Rows from block 2 of the text decoder of a small image captioner, named by matrix and row number. Rows with one number belong to one neuron. Each number is 128 + 32 x the weight over its row's rms, rounded and kept within 0 to 255. All counts start at 0. Numbers have three digits each.
After each neuron's rows are labels from the 100 texts, of 14848, where the neuron reaches its highest value: "fires on" is the input token at the peak. Only what is clearly more common there than usual is listed. The data: photos with spoken descriptions (Open Images, Localized Narratives). In brackets: how many of the 100.
# fc1: MLP up (decoder.blocks.2.mlp.fc1.weight, 576x192), inputs 96-191
# fc2: MLP down (decoder.blocks.2.mlp.fc2.weight, 192x576, transposed), outputs 96-191

fc1.176:116083130139125122157141149096078173105065119106112150126121154167117135127192109120130142175141163130065098127152104165153140130113108117108130103135134158172110107100143175100145121110086116128125097160054148118176094102112099128144185108118111085124123067121091097165120109120096101160
fc2.176:147160146090151166063106090105165111147172131120133101133094115107073179115130163191106101106075111160157123136095160107108154142162119078147145149062188071104103148107117101109189123168127090062118181161177129180072134181135096088128138090122143168170100113153154063162093121120101138157
fires on: "in" (67); "are" (8)

fc1.436:129143087138055111148137125099141147117098185129141100108105124151138100113153152113094119068219052156065138121167106130097161172139082093069161131220121108080081137137143173159120160092163114106098127122114138198109087178135109137143117162133105188102134137140119134106166130148116126161
fc2.436:139165077213127115099100149147085152121124138100166109141128155169094117117111201116177097129154144146147152190137176182095061122103111165119157207140137136110170083109145110152092139102108140197114145107142138115084111157079164133099119123156093066135120123121143158046139066118116082151
fires on: "some" (30); "all" (10)

fc1.222:200158163110141072164122090107150158107099132139206157154172155105102140105127125120143094138135175143138119084120141160095107145126125147077073087056125144098142147099097122103104110087161120116127147111115147111178141128112122154099099165099103131151066111107105127167115074146178125165
fc2.222:127120063101146108130097112150103139121141166106140142179158129111135174133112116156120115203084157085126141107157177133042130169128110085152086073101100096114114162129121130088138086149137138113177150131132072128108165149126132074134098151165136137165126107151079069145082123182134110198
fires on: "over" (17); "we" (13); "mobile" (7); "on" (7)

fc1.494:146141090095156115080160106135067113181119157113201144112162131099104184155172125073128124123122106130105134109140133141111088105125161132076058104065174142123096057128126175128194109156090166143125113133160127157128149097122129140145148139109105091091132119110101141125068090093158167157
fc2.494:107117150148105099079140176149099096051111142180195141117094142142096168148140041132074129101075131148159137068122105074161131130131134111173127108133125123147154122104137117189128117192129149130091131135137191089112132150172116107119161106108138156153147156106192173117179083134125195099
fires on: "cart" (16); "railing" (8); "over" (8)

fc1.69:113110125102138076135153145139084096152129141139116121139114128142113143137111179137141094161104178091132038131118061162117101099115156134121135109121082133125123153141114122095126109119099086175183121106132158118147055168133106155160051115172130103081114133144130116144139086136127190118
fc2.69:173139136129075142082103139132119145121102114146107143075101188078097150132181138159123150119121098088113158089085156040159129098099092141122137043169099144163080106121140150161109109173133161140168132114129152114117113145121134164144153122090155109099128186138090136147149167152159076151
fires on: "trees" (36); "and" (11)

fc1.77:086107147115124176058125156119139072132085119117147146157152112135132198156163139150133136131121172111075128122149063163141111068098074157100146057096156098120086122129187107153129091015137110142096098115075163154135117062073124145128153120133083149094146067053102118121192099086107107135
fc2.77:129139179184167124113151118157119131153091163124180102191079151119164153102106136138157138129078120191118069127129160079090162125120154141143161152103119189144118084144115167009105157151143055111126107083155116183176124131125075179188086153173099096150106115161103069126085147119125135070
fires on: "at" (39); "in" (15)

fc1.534:134072116120091217133139148145143132091135111143177112129233133106151146153137120053122052102167116136093097178067105125099134121120140136088132153133095105135173131135055123147106098130171092146124124120159096154123166124090122162127151103076127152100159106104117167097138160127145134153
fc2.534:119118070104095077146114095097175136155048094188136137169150091106109194149211075173080130102087183109159128127102199149177097206101093150131061122184127163131085132111074106164099145137147074152133183090109115154108103108124125164139129114065109109142153123174116158116139103134150123136
fires on: "basket" (23); "may" (18); "couple" (8)

fc1.240:114133179153168006170181125130052093103141120131144092091178090093146136130106089145150079114142113075113092156105142158154092124120105168126094125113135102156065150077156133132101153097142135170096127144133105134123106164129115102105077102111136121137097142047141087108087164076143115137
fc2.240:103136144170184118122133147102173032136101102064198155113153157133174133122179116117179116124156166139123101110198190137147160150086128144079144109137125114081163119138074122077099131159155095093079163135146179166171151161128134118133060108115110119173094154121118109144107152098103127153
fires on: "food" (23); "microphone" (18); "<end>" (9)

fc1.136:091132115203096100120155125120135110146117101073114162156088133092135163112112110078148142073152171128102163090124112084126200144061078092114117150089105077110102127144156104148161098124227187162119147129140119098187127082105068162114085165076115064115147170122069132145151174097103125111
fc2.136:144124107127162192127152136121092168193143122131121153111154082088122147135117133120111079114118153125078128105129117120141157076126103131146142111150149149112115078075176156164130167163133058102155118153161107091177124212129088080108096144081133118086050115191149107157084124165117110172
fires on: "can" (13); "chairs" (11); "there" (11); "cigarette" (7)

fc1.8:153116114117125120089125107082154146105104159193112141061084163120120156127172127096179180080067139068148091139132085125168144120084124096076148122132144101136129173151119168086152071152146119078129122100116135143120090050133105135159113114133065087085115115149086098117154155068175192129
fc2.8:107142213133103189124129146082186154208120116144091093136123134114149119168157149169180122126130142129143126174135103122151081151162099115091111107120151111108150096118145076153156144133124148080115127121104107098104086181118163141115141172124110151146084189144176135176128203053097175121
fires on: "some" (67); "with" (11)

fc1.287:120084125113101103139141166108070152132195152080160123125165148079140109136131174139145091157130098120101116112152086132096160107152114137125095174203147136164068174113131159089093125077182077144094166115101093121136091140093100118115114169180147144122137127102174143140119164111145145133
fc2.287:160168141169177102147074149073125078086123159140160082153128101106087091053077180164127152132152159142169138131131112149153115151108196111125111093106088157123139118142159162145106182127136141117093139135074111137080146127107135060200112137148130121114142149145088149099150130126112037128
fires on: "behind" (16); "boys" (8)

fc1.559:109091148134120129089136100044118126074078078119125077086158180131221132137057083154086150062134109067114136111143116156152147092117123111160081153113091149145122099066125107112129144162114097125159116137126106143137138129130161178120107133181118140088151151103136093153172121131112154151
fc2.559:088182120119187073182192178213086112140123200183176160131132103135104098105118118107105201136113117091144102075112113109144107084134089101135130144084072169166152162157155133095147136149130139127140077118148134118079151146142153110132145080106155172115100206102134178138119148107147100137
fires on: "along" (21); "covered" (21); "surrounded" (9)

fc1.491:127169103202138088173144120052113141139147174181167195150111145127165087108090098140120074136120135069129183122119086158148153147132098112123148098124152112072054128135158158138164151112216161122128162120114072121113127109092136133162086055127128109133110134072164219127144129173107148156
fc2.491:110125076138188176104111169152118125138061139145135094125134122087101101105173140131112111145122144128144122151194084166129148059088121128168120166106034167164116146193171142056110164151136123118114146188137101158170157130176082140125131105133140149107143148099140132132108108131151047130
fires on: "can" (26); "people" (14); "concert" (11); "color" (9)

fc1.107:100115187143090166133174138132137184101115117095168098160146104123143133146081110133112121114108137098095157064179110090152113110104063137170127103175109120131119151104164172122165162119125071118142126124129077161078149165150124178160136079138131173115140078118137113078168130086130145183
fc2.107:109147124139149131072162131103126192191182071090112113154128107102158173114140171127194096188150129118235111150163116109132086143184071135108106114155134156086150085137105090131082123127127103120123116061175135149120145166140166086112095087106123094093097124070135160142119110082128139130
fires on: "a" (30); "cream" (29); "the" (24)

fc1.575:143112099138104123150126087073194121145153142139102148102124134069115118138142139173122130154133054106184115090090116161143176096075103106148150138181118090078111125082136074103245079121156179156085180098103148094122124121172152202126090180174107139055108159092137062109133168090139189098
fc2.575:131160115108132169128123136147175136131083094087116131113160111112117118113144147114129109149105128127187152090182151079116121095154107107044070162074108144152130152055095128073146139064133107160139091129121129137153105106102143139153139071027107110126131153176116117091228140082122122089
fires on: "some" (27); "and" (19); "windows" (9); "that" (8)

fc1.233:129149092205114142177079185165082132162146162142177177163124098090138093145132095114161169073168139134141119138141083165183103137163105143072115136152119145119077139127125140144161127125165086081142143202112111157118107101127071162125159203095143118135128129080128125124051119143106101128
fc2.233:168162204146160151073131139205124137095133143124138133186042151135132131088103137157105121154101156119170098090117083156158090119111094131125109157086117112133156117049131155210128186149140129093182104138141130125088174122123149097140121113099086135139092164121151069143095099127085115133
fires on: "in" (31); "at" (29); "of" (18)

fc1.470:152088118138154114179109184107076139099129121166084158127179154112223133135129113158108099089153128112081116089154119101130131086137077143145086130150098105084182076110111141158137121136112093170131159137082137132141122157121104138122148070069153160083141126184110105185074090111092129171
fc2.470:128158151123170118138088104096129082110137099071156142134106173067122139058131097071199090141081100095079112129106123120123136150137203114147173089123083163160219109129140089091059114133096116163120099187120080104078134178146141090131141147115083169153159117201137137183102110146098159108
fires on: "parked" (24); "fire" (12); "kept" (8); "bending" (7)

fc1.31:131114162120100081185185129117197041134127145196164103089133189117133092147170131166160163102116104141090133070124134132156131101178099128119091133101097105125126123085140121200101137156152126189151104149130089161128115130000056153096109119128076123103097156113090132040137121117094130097
fc2.31:151109141083200145176131109139132148148163091120086179155182160145121124093157093151107131131163129134172106136104111185098113082165050117158101114155155121163147113099138134097157131129117135129167137120112106177150153152145127145122150144130117172171127118141122097150093118138182089122
fires on: "image" (39); "surface" (38); "smile" (12)

fc1.303:145148121188131122154117122055082146168111068125105079130121111084123149190112125111152141144120109124112072130140143131152186135166162116124143067144109115065090121096044092100158119127141124137085099157100127117165139082184158134165091057105072102132169051137138123149124102112095149117
fc2.303:073129188165100110122115159135084099115085167116091118122142141070131082095176096110101152176131178128148139136094110166186129101143118146070093096136143141161158190167079178106133062091102213163121108193105090105141169152120169155156121127069162086108132107096134145099169127147161086106
fires on: "image" (84)

fc1.172:146099195063075139133165166095163120080152165064157126082152132100117139166164144175113055131109176112144147158127144177129148133109097055089070170081127159110153153164108146152152122152128068184151099152153137094133127134153063158193105149127102100066084121137109152136149107085149142069
fc2.172:173077112098166120138069143117120091139102133152083127089162136187126082181142143106069085148134149151156183159051117108153125088124117118150136062122160097155121176159083166134125142162102113159149133156140153153074108108174163057077081145123122110150137062160169163103147134106091090132
fires on: "red" (25); "is" (20); "mouse" (14)

fc1.173:132099109132087145124137147144097114141134145141132163135122150153125132170172168104159153106191093113186132118080153132149152133137114123150059149124198198147086096076139132117131119070141129061100137168099117159136130139056128105103126086135098183104115128124098131091142156156144156105
fc2.173:209155186144083104119151152101125192163177204157128101161106098134147141134072080091148141155132104070109137101167096100119094150131120144061130155150117174144093209114169098108129121086145172110052150157117076139157064131176144168155126122056114168086141104079136138058102107105139119094
fires on: "we" (69); "," (18)

fc1.516:178087105182140100146200154112148116119109132159192109111150140079136162114180116167140080095040092115129086120101122113190144116132055112107142121185093075115145153085066137081112104101120153124146173161155097090154153078109057116130113121057121095100138107100093197128142100148178131124
fc2.516:101124131153090101153131081094149111091067089164138161188122135155107145157108146146168134134152106184095114156166148058108133167169093094138102074135133113101137139153094113093091139103121163122120121103064102172121202171071099050147179095138094127093107105160194121156197091168086134149
fires on: "image" (10); "ceiling" (9); "staircase" (7)

fc1.483:146159132147121108130125160150093096145131085099155139138100129052117102144097103119139087109143202126076072124093081171156147096168110108076125149052169156129066148148122108162111058099098169122119163110157085151200107107115105158096154179136131121096190064111070124151147095129168126175
fc2.483:174149119175116148125169121112117120185159139066134106114105153187135124125096159094123118135105072123110068140094127188161108098169115155122157116127116090083090108110117125099137125035071148114145115094163111137176081122094119169122099129149163113076133117116166127092066144154150166097
fires on: "we" (45); "etc" (10); "there's" (8); "picture" (7)

fc1.521:175115089118118152157150102100128139152102139124150125077075123125179134094137133126131174137082069179075105087100138156163167147124152073192140203130126201118112156092145144143128135187105205075103138133161092147115101061128091168174092171104115131131109138115082166122119149122104115197
fc2.521:142148148129090142056129123109155117148067110139134168149132131100082146186182162148162121136137106123111147139098101100124140098193102132143156134096108059084119087168097144187114177145143154130081113131195133160072118193155109131105196157125087107164125054161140125097152125192131102090
fires on: "a" (45); "of" (12); "desk" (7)

fc1.251:116107154123064051115124141126069116133096128145140090159100158136170150155115101096123106180121135116109116099113040139139095087121104186096149127131129166090120119139149143064137142138144119087139175174082104153214144023059107143188132100052157142100168140127088126072129107088117161119
fc2.251:137132210179114196105082117161130157098166136120116156134147081132165154111189124156080174072140041141127063085124221086149084108137127065119156131159117137105186175104133137130147163122101098115124123162111176139179103135151027145148096116106112124122156125087093164087136089184156111100
fires on: "in" (48); "picture" (15); "which" (9)

fc1.557:135078092164127089140106150091108107165191117135136156127168147140110157153120110162123051122136097131127102156114088175162114089104138187213083087098141156128119115153083140113056127119159134165105091079147073079136139085123115105101151122093179167051141099087110139075165128126127179140
fc2.557:086107160072103157151127156115071143212138110131119135135168084128108123093133102114137114185137210120113115115095205143120108145058135088120162097187124102141122131169127136142118122105081108085073118115147172095139094181092134106088145154087082206114166145096114118136164106187157156105
fires on: "we" (53); "top" (9)

fc1.411:134130134074110107080122113099143101128086115173160104113168172098064155141119080133150097111170105151152108128073085131174131103165083141117113090084108152122105117166144118123042073104071179127133136156137160169091085082099172180097176153137122156073104101118131114109147171166143172138
fc2.411:096115103058157111117081137112132136152150189139107133119126136088118132097138116084149099145204122108089121059158155091137155208145139146131124061145121106148152132105170128169133073195110145137127182123098133140111111116166147123142107172132101114148151161089068101132172151085142143109
fires on: "in" (77)

fc1.221:122124119110178136161170123152135153119138105135128158120084138092138121076147100137147084153023131117142152126176142140133183109048154093107168144115094158095155088095130103128089147084149122095149131159108114126147080031081124151144155131147089151120164107096107094080219062136129150158
fc2.221:147138086113052104123106104176124162092109100122083102125168085187123130135212085159149164132142140128168147142143138093095150201129117140122174090163114070170136125161115120067123220093150116130160146131131088089141071137090146130113130130144137169147077125158142104116144137121107144110
fires on: "her" (32); "bridge" (13)

fc1.416:103146145144167076160078144123058240137140105133187192103197138136166205137149137050106087096142113085092112156101134144142143157120114136078084121122158118103104064112128141151181111106142098141116133080108197168109120127126115150088081150083135142098129089120155105146083126104201125137
fc2.416:135108167118180100156108181113196185138124138090145128158111152171137170103095107069125131119182114124103116108146147112126120162201121154168101118120119140131103136141085178118172135128108152168140112110125188133124095191137109198137084150126173160116095078062135143147028164158115098096
fires on: "we" (46); "group" (26); "center" (12)

fc1.556:105124150178108103085088129074099156151136193062121163167158114169173129164113129103139097128192094068120139083173085149145120159133097130100167125133117152114107144104122142117117080145078180129047081103111075144133087101191082113120121087107152159150169048111095108088108149141098156103
fc2.556:117086148172089090146126196098101191150153129146088097078172092151138114132153079110119152152137107105123180141169172109100108139103144114139159153136129103082137179147125145117106110153151117175146107176148160106095152133135134110148158142139174080108135115191136133107119133127171159120
fires on: "food" (33); "knife" (13); "decorative" (9)

fc1.187:097130148130132143108155153123145144141130093150143150238152123105107146150185063110094099149179142125157096112176125110117162059110094135164140168050142069111076133166066124121137081127091099143140078105048086124147099098142096101162138121135177104105131102136169143127062109109111183165
fc2.187:150084128077064102191133067061120160088058179154103119141087098144079147108116137151110158101152122097134125175191132152087167157172130093150115128111141119151191116103151122112113144074103178117185150115087165133120114038165155138179094093124100164124147213152104102117171110101113149162
fires on: "a" (15); "picture" (13); "attached" (12); "person" (11)

fc1.304:154120144139164107175161108113110127112113153133101167124143145137125164125113094172049118083109091116161093093052131150160092181124158034159085188147126098102073146129117084131192126078130085175124110156149106153212094074112127151133157166082133149117187103131103131127108102134120080081
fc2.304:125149120154098158118107147176136111108188132122083146115115137109137117185220142131139162100131151136120159158124090107140085148107137082122153108086093182092140112144126099111138164124136045103160099121139173154101146141155080109145141156124086152114148107154087109119133143187162137131
fires on: "her" (45); "statue" (18)

fc1.399:093119189164165063120119134117171207141190157124120167148108116116130111157143132080113123106184079185116159108129157140124122092114160123142066098124150101138084154124137148110095111135145187166069131162122095104103110123141061128120165123215117159117144094126101127112055127151090083164
fc2.399:144083170063207134165107098133161153132103122100151091086176190141123101107153116172090171132055133148141132161116171154123174145139132121103116151153148117065144103093129132183140122144161100138177110120072172057118094112149145160129142156105051101127139101099094112147076107179112119102
fires on: "laptop" (8); "keyboard" (8)

fc1.101:144141110126159118125147091100146077156158099087195129087154138186163120170136110135144107085135104200144128136149126101081164148084146136116112140167089100076125126063178177114155160110078083116105105186148090117108117130134155166120081143108089116161129170066076155047144138130143144158
fc2.101:091116082169128145175143169125141198098129105096189148149171114138127082070046107107101139122139137141188151158101098114070124099131091133114091074120164144083091113113149155150098136157100103185217096101134078104159132143129088127167129129134097118071177056115143078144109160152158166094
fires on: "over" (37)

fc1.27:133132121125130143152168147157112116053121113062129122151138098133125174186183129177063125146087084084120162103126134129117173204070114139082158129194159143122150135118094190120100174130169087139114125113071083150112119096164110205139131078111088124134117134091164154078092134089216119169
fc2.27:112098134123103125116106134086154122090121145160053103115105050179132122153137198145140097208129156154126165034144129118152159132230172104159156112116157105182097078149150091170145116112151096093094103117164059097099194140100125107126104144078135127110156067113097152136098171079158149099
fires on: "red" (77)

fc1.247:152079217130095146165152115164159101118084154160113153148137134151088160091114094103167109132098127112178068076124101108118116142112007135162141159055153084079143121142130175147157101112111106113092114169145114188160108132140131133126175130122059097137152095135086147081079143117107134097
fc2.247:106122096142103121099128108138152110117088139119169079125169122105132094183172175096163085144125112118132125123123057152148143099136118048141145171125166123182106125139118119147148135182131051120133159129106096113111134136082119158125169138176084145198126143091096069115119130154149163114
fires on: "her" (79)

fc1.128:064089095099151108137195101091092124132148148128055123094107144179141156126120101108104148141162126172147140098134140103180149119144100073102093071094153141104117101122124205081102080100148106159172126118081093088143111111176138160143163110152132154066087122119125117111110143157077158117
fc2.128:137155112108115092127170094132158197105207184118109160109190133106135120126081181132140068104075139111125114154123139148119166156124166180077084098115177135122118073136126056133140128138151088152135143107153102146144094133180122132141062177071148126111081125064116111169140165114190098122
fires on: "trees" (40); "river" (10)

fc1.14:122121184188148091175133120115114161161142135154111143126180118124140142125147153103169130106151098194145086101077123136111150108125137145111096199126129162103129127132056176028134126126139053077117089110095115138099174125112100138094167044125133162113090103094107141097172163129103172151
fc2.14:098106155144167155113090150153119067087086077159139103114094080106099115119108126097115127103094197140127125122071117179110104072109105101112118128110193068124119146125129120154132130126048161123159148129101125126089100126125135108135117138144153130191180103102175116135174124167158125086
fires on: "we" (50); "dried" (12)

fc1.271:101112137175100161129125124125123163113086071143145089117074186127106128151199130088103134061179106169137120155077106122166112110168128117120122093157081111094128133109085099120157129107172123134076101046144141119164091128146137176171136133205146130101168128065110144142112104089122121138
fc2.271:190077132061177142152100120131123144135140109088122102151100161118189168104135105120075110123154119124163160190104105170228148092181169125126113134185136120107150121144126164142135088068122096141085111083083182118142135088119149098126109143140144095178091131076056170103168114132161150136
fires on: "along" (13); "ice" (12); "types" (9); "portion" (8)

fc1.87:108172185139112123166088170115118112069099147122141091085164115155101132168104164153173130086134085159046104098093153033126153140079094089139135187087043152132156085111119139169094078125112129073126213093173096138145104096130080135122139105155137133134113123182130110129118102095116135127
fc2.87:153105099115062080144116042100108119086145170124123096123159104093136088133169136097090151127181127086141140125140122135160144145144127128075135140149095141110114118171100122181122095107113108135159125095122169137130136120126116107073114108179146182092135119112188102156076172121140094115
fires on: "image" (31); "the" (22); "glasses" (8)

fc1.509:134063138199106153146135107100045175162122104101193183101140174152153111182162155167127094132112100108086136109089061149162085121124105165131066101114131156150155070117107148106133061124122125160197065100158091150108136105108105121122112103172119110092168108142093142140130160154138192090
fc2.509:185158159186080196109108158091095100100116129103152093078169103119116116133126115156064153114108087139158105158126108102161138123098175139209102124113136146101118136122076177144140071150130139071157118142121088131133115166140095118057160157135064153119129077107122139083196184152104133121
fires on: "we" (47); "image" (19)

fc1.499:077138131145115074134119105079105106097085139185151204178143110105195130121067084153134161148151138147113105101105098046098145149118115091130145094164108177076104068087136082158114132085158115125163100133070121069137150153123111155150139088202157151122095087164135113128165135133105131177
fc2.499:176068133206117149144081114131114108106134156094160116093103195104113114105183111074137140103124140156155145126113089153123108122147122109144104103121062085135171098132158148162088101068091173119077119082097117091213142109153130110196124146078171110109145147116173132133190151169110172135
fires on: "a" (17); "standing" (17); "see" (10); "stairs" (8)

fc1.130:132133133146112130123179097092130156090142097095062074104203148127130090142151122103122172116212087086139128090120141158160142182166168085100123087123159184081108114081119161158175104136176137162147086097072132169145053134040130090187162165070089128151101156173145149075168086151124182079
fc2.130:096133138140147189112146124128159131104096125134162095176130147107089150058072078074145159092101135105066116146110158145163093162134179160100085131068073093096124106110139090197081139079181132088179130189141186101113158114051161072159100120157156132103166122139140137136121102146143167111
fires on: "some" (21); "three" (11); "bus" (8); "these" (8)

fc1.159:074115128160098104168173121146169152140138111111205163126140120075116157130091146067108134102137117075073092162089106093108133139125117147052140141099091118112131186133142093117089106160194077173137116150057125140102133060155071171175121079151125132106102120122188177133163095144146103139
fc2.159:121074126141132184156087082185140132119103162077071106083134137140101090149174107148152131141126115146183126105135157090144129119082118166130121125153120115168170169140116098149117070108138154101157101143137151110107096117113142114164113161118145156136139127068132161151111105099057136133
fires on: "a" (28); "frames" (15); "and" (13); "table" (7)

fc1.171:120147100125144131211177097127169139099071134106158118079100123113115096097124115118110080120093124076125117110110123154176141102115088139135096133130095116124117131054124136147140145191119141172132125148074065158145153078037100131229156078082124165108077163120089091111111155139071106165
fc2.171:146098194089161121132125091111096145155128124169114094102118110163150124091061145065106165085164133131080134079111178063150116118125113136160129112175135058140129184131129164126130177159068171112146114117119116114138163159142126108088099153122107114171161161102074087163112109165166139106
fires on: "at" (17); "in" (16); "surface" (8); "is" (8)

fc1.432:211107121148108106133109191036134139145183147171150161100087129111129082108113095111095166129165126117151144043116102116152095109117130136144165070135106172141142116087063151140156179168060115176130074157143148137102094104143141131120089124145070146141097066140130143140129137180182185126
fc2.432:075134155155130180115105096140085115157161171133128071143125126117140094139094189121109152080132116129117141111166145110158140113137135073201205052097096132152126125117149140148121068122144155147172072097123133171116140100144088122138126173132145133105092125113099076163127196109035106148
fires on: "trees" (41); "smiling" (11)

fc1.248:088083123068146099150131155117137132103137168120150084102159195128166124119074180091165136112092057120187084129115093151127179112081090159092161160173106154092115150148100141129134151163136100115097158111116108137126107124118138166119144206148108113100106173104090168150139100190125191130
fc2.248:132167138175081140094084183120111071139177163177167090155131164164113100157133051084097079168078166122087094174078124097066116168137109114127162141172104109088123116138130100157090107117137137138059088064126178147155134127072088164174098139150135152126116136155142114082142128151118068113
fires on: "a" (11); "is" (10); "like" (7)

fc1.84:153119125090057082150089065111143154119158175137113126125223150130115117192183096155151151146107100066142094090089116123134127118118152075128118179152023141125052135139166155084170147126163125176110091093144131121100114101104127170123121121138123090135150137102149082089115162111105161134
fc2.84:089147180129125070153166139157180086118147093084102149134143099144093088120077090145101063112085120102087098143111154128135174070145120111165105105153119186128140164108114170122087133142176121073167156122092127158106188147147140181148081056121149138213100141113066151107094130122154176175
fires on: "in" (14); "of" (10); "that" (9); "collage" (9)

fc1.57:111095192132148136138086125164196102133158169135148186121203127153151117150108101117113136164122120112149104136163185119131170044121087131131097128095076117100130088149155162097093093126191139125178173078108153133076115162134096134134083122107085117114175130151128116116167087138098152125
fc2.57:149128165127052082094079143160096106064172095135128179108164154127145125096103123144102104109178135153174098075167102165069142105161139110108097113096140081113208134118112121090156163122100130167156113110114140132156175165123153160058113121150125104192146098105173144129132129073160146153
fires on: "some" (57)

fc1.146:127075112120137124124170138064105175150142108160104172160152102156099144103115058147135128166139126091108129113112117129145116060158154112155115170096190152094091153124133161112131061125197104128111051139051134075171139122137173152107099148128119174073128129093121134112150087094151179119
fc2.146:080145114093110168185145163160134119145129127151104179146118071135207116080084122156139119117146100138135093111200071098131098104065120125139134152119110068126147101131161115139099153053109126127086150131062160107154177099054124153156092132130157118130141155108122110086132124095089061090
fires on: "taken" (26); "the" (18)

fc1.419:130123113104119156108137127112106153141103148127142166120133110133169092125151118109167118072159140103102155135087069091105142070062118106084125140145119142111161138102173099143089078066124104166083198130133091145142143078116087160113144100107176116109182077153113113138117097147174137178
fc2.419:135115075092109083152139120113118072137125125158103129109066121119128149122135148127150173172122124028181170078080130122132112129093123115114155108062172151167170120157151087126137169070156105170135155145132072093110148175143203159129077073100143167066098114180178099160171180131156120126
fires on: "a" (13); "photograph" (12); "painting" (8); "floor" (7)

fc1.570:139111123162089083087128133131172092107169184133125100174165166096202043141177130134103126082139127119128132135091097105138139093133142112093118142171146186159144120063157116167118137076127141165106102140100136150099103129098111145145155129172155122066144148086112145127102131142142169206
fc2.570:166103117165129111130115078154179176174120154125154124117107128163096108134144141084082148073090097157074082129218096117161152144134172075160131145082172118125111082121154097120097113111146156128164161111178093170147079132093156151129087063131132150129139108120160124175181158196118121096
fires on: "photo" (35); "he" (11)

fc1.21:127073116187116131169134197070115162151128124120130171157118125131227120113175164097129125097165100177039123132143104101115096143073158114066143145176090134105146117078113088105131107163114129131103139143127166138126102146115109146179071133172198123144101105084120138127140128156084149161
fc2.21:213077116166176142117125126135124107121102131105087140115181149140110122132133167130164148089191104159098159129073135124063130181124121176126176154153107103173065142145101141116095187054123110159121169133146133105117187161155121052143136136160088072128169162078166121127085119068115143127
fires on: "in" (76); "few" (9); "people" (8)

fc1.386:156085116102122106156144108115153113122123142116134131098116047136090152128151144107202105135122077129163108160123091129162085117105089143132064161145133168124108143115198145129173125123139131130103110100182113102213104105107111115120099143147099109158131079123119185099126110175054147091
fc2.386:085042160112186180094166149138187152171148142140163109153109138137105123121135139147176107079128163091142111100163129149147111114103135120202169171126159094182101108101103116167064103088093119134137084097134127126107068107178141150153144091117111113174128116116075083147165152115102125144
fires on: "her" (17); "his" (13); "far" (9); "trees" (9)

fc1.297:129100126137074117097124150120157141110120074179159128124139173194200191210170110122143150082121090064171130079065116112113128123134107080127100185122159084125165098129155176086180075144144153135100106132103188097175140064075147164121124120167067093120158101110151128104193112115145126124
fc2.297:185090155137175146083135155104106181156148119117124153127185095128126103122100144118085174073168155156092125113145104150174062131156080126084146090153118112067133126104123127107178128109116071158103128111153119148127175160085146097110144161160167103138075190070092166121100129124144120159
fires on: "image" (29); "we" (27)

fc1.467:151049105208144140128125156154116172158121124150151156067100191085150120133092123032172120096100077098076140075110101066131124111136116158105098110123098135077173137125089146095104124097044096159105120125093075168153160135089154136102159124062076087110191118149084060068106143130119133159
fc2.467:162159099141140122084118136064109124152098157132098142117101142184071122112115168115109107104151107144130124123087163111117122162104096168141052070107089168172096150186155128177202144102092112171200130119092152170189131148176114092135143151135150119080112122127153111196123094097152096150
fires on: "image" (18); "steps" (12); "images" (8); "name" (7)

fc1.34:090104103072158078117147158096129101131101158133179178132175177081133113172107094149117126094105096165078121150093085133191111122136102067136135140144107185137136149156107157129115124115137197154131133084109139144142100077083068167130133149054147101145125112042133147076159199184126106098
fc2.34:173095117143092129147112120120127089096156114104151121094165098129145129063179121177146136070167135108082125141102077068126121129158154085111108133119154120096127156197064206106160128129136137077097133120152024164079131141141140099093131102143127122112097079133178173183143158149099117164
fires on: "we" (54); "might" (8); "lady" (8)

fc1.55:118105101054100199130129148133121108090125087097151095116171149098116122139175157120080104145219068138066177126087141066149142106116095105146145174097051122126116105141111135131153104135148085126186151129157120139152140151051145153125148147088064103129089150161086172131119137132150177099
fc2.55:155157143177099143083153100156138170196118126147115086105163125112115143113122138119079131135170135125136126176120100155143115220145136139138097196113165173128092127135164157151178118063125143080139139093134132087155147133138127145130135108106081191112093073152100171150145135158172168122
fires on: "bag" (27); "frame" (20); "hat" (12); "bottom" (7)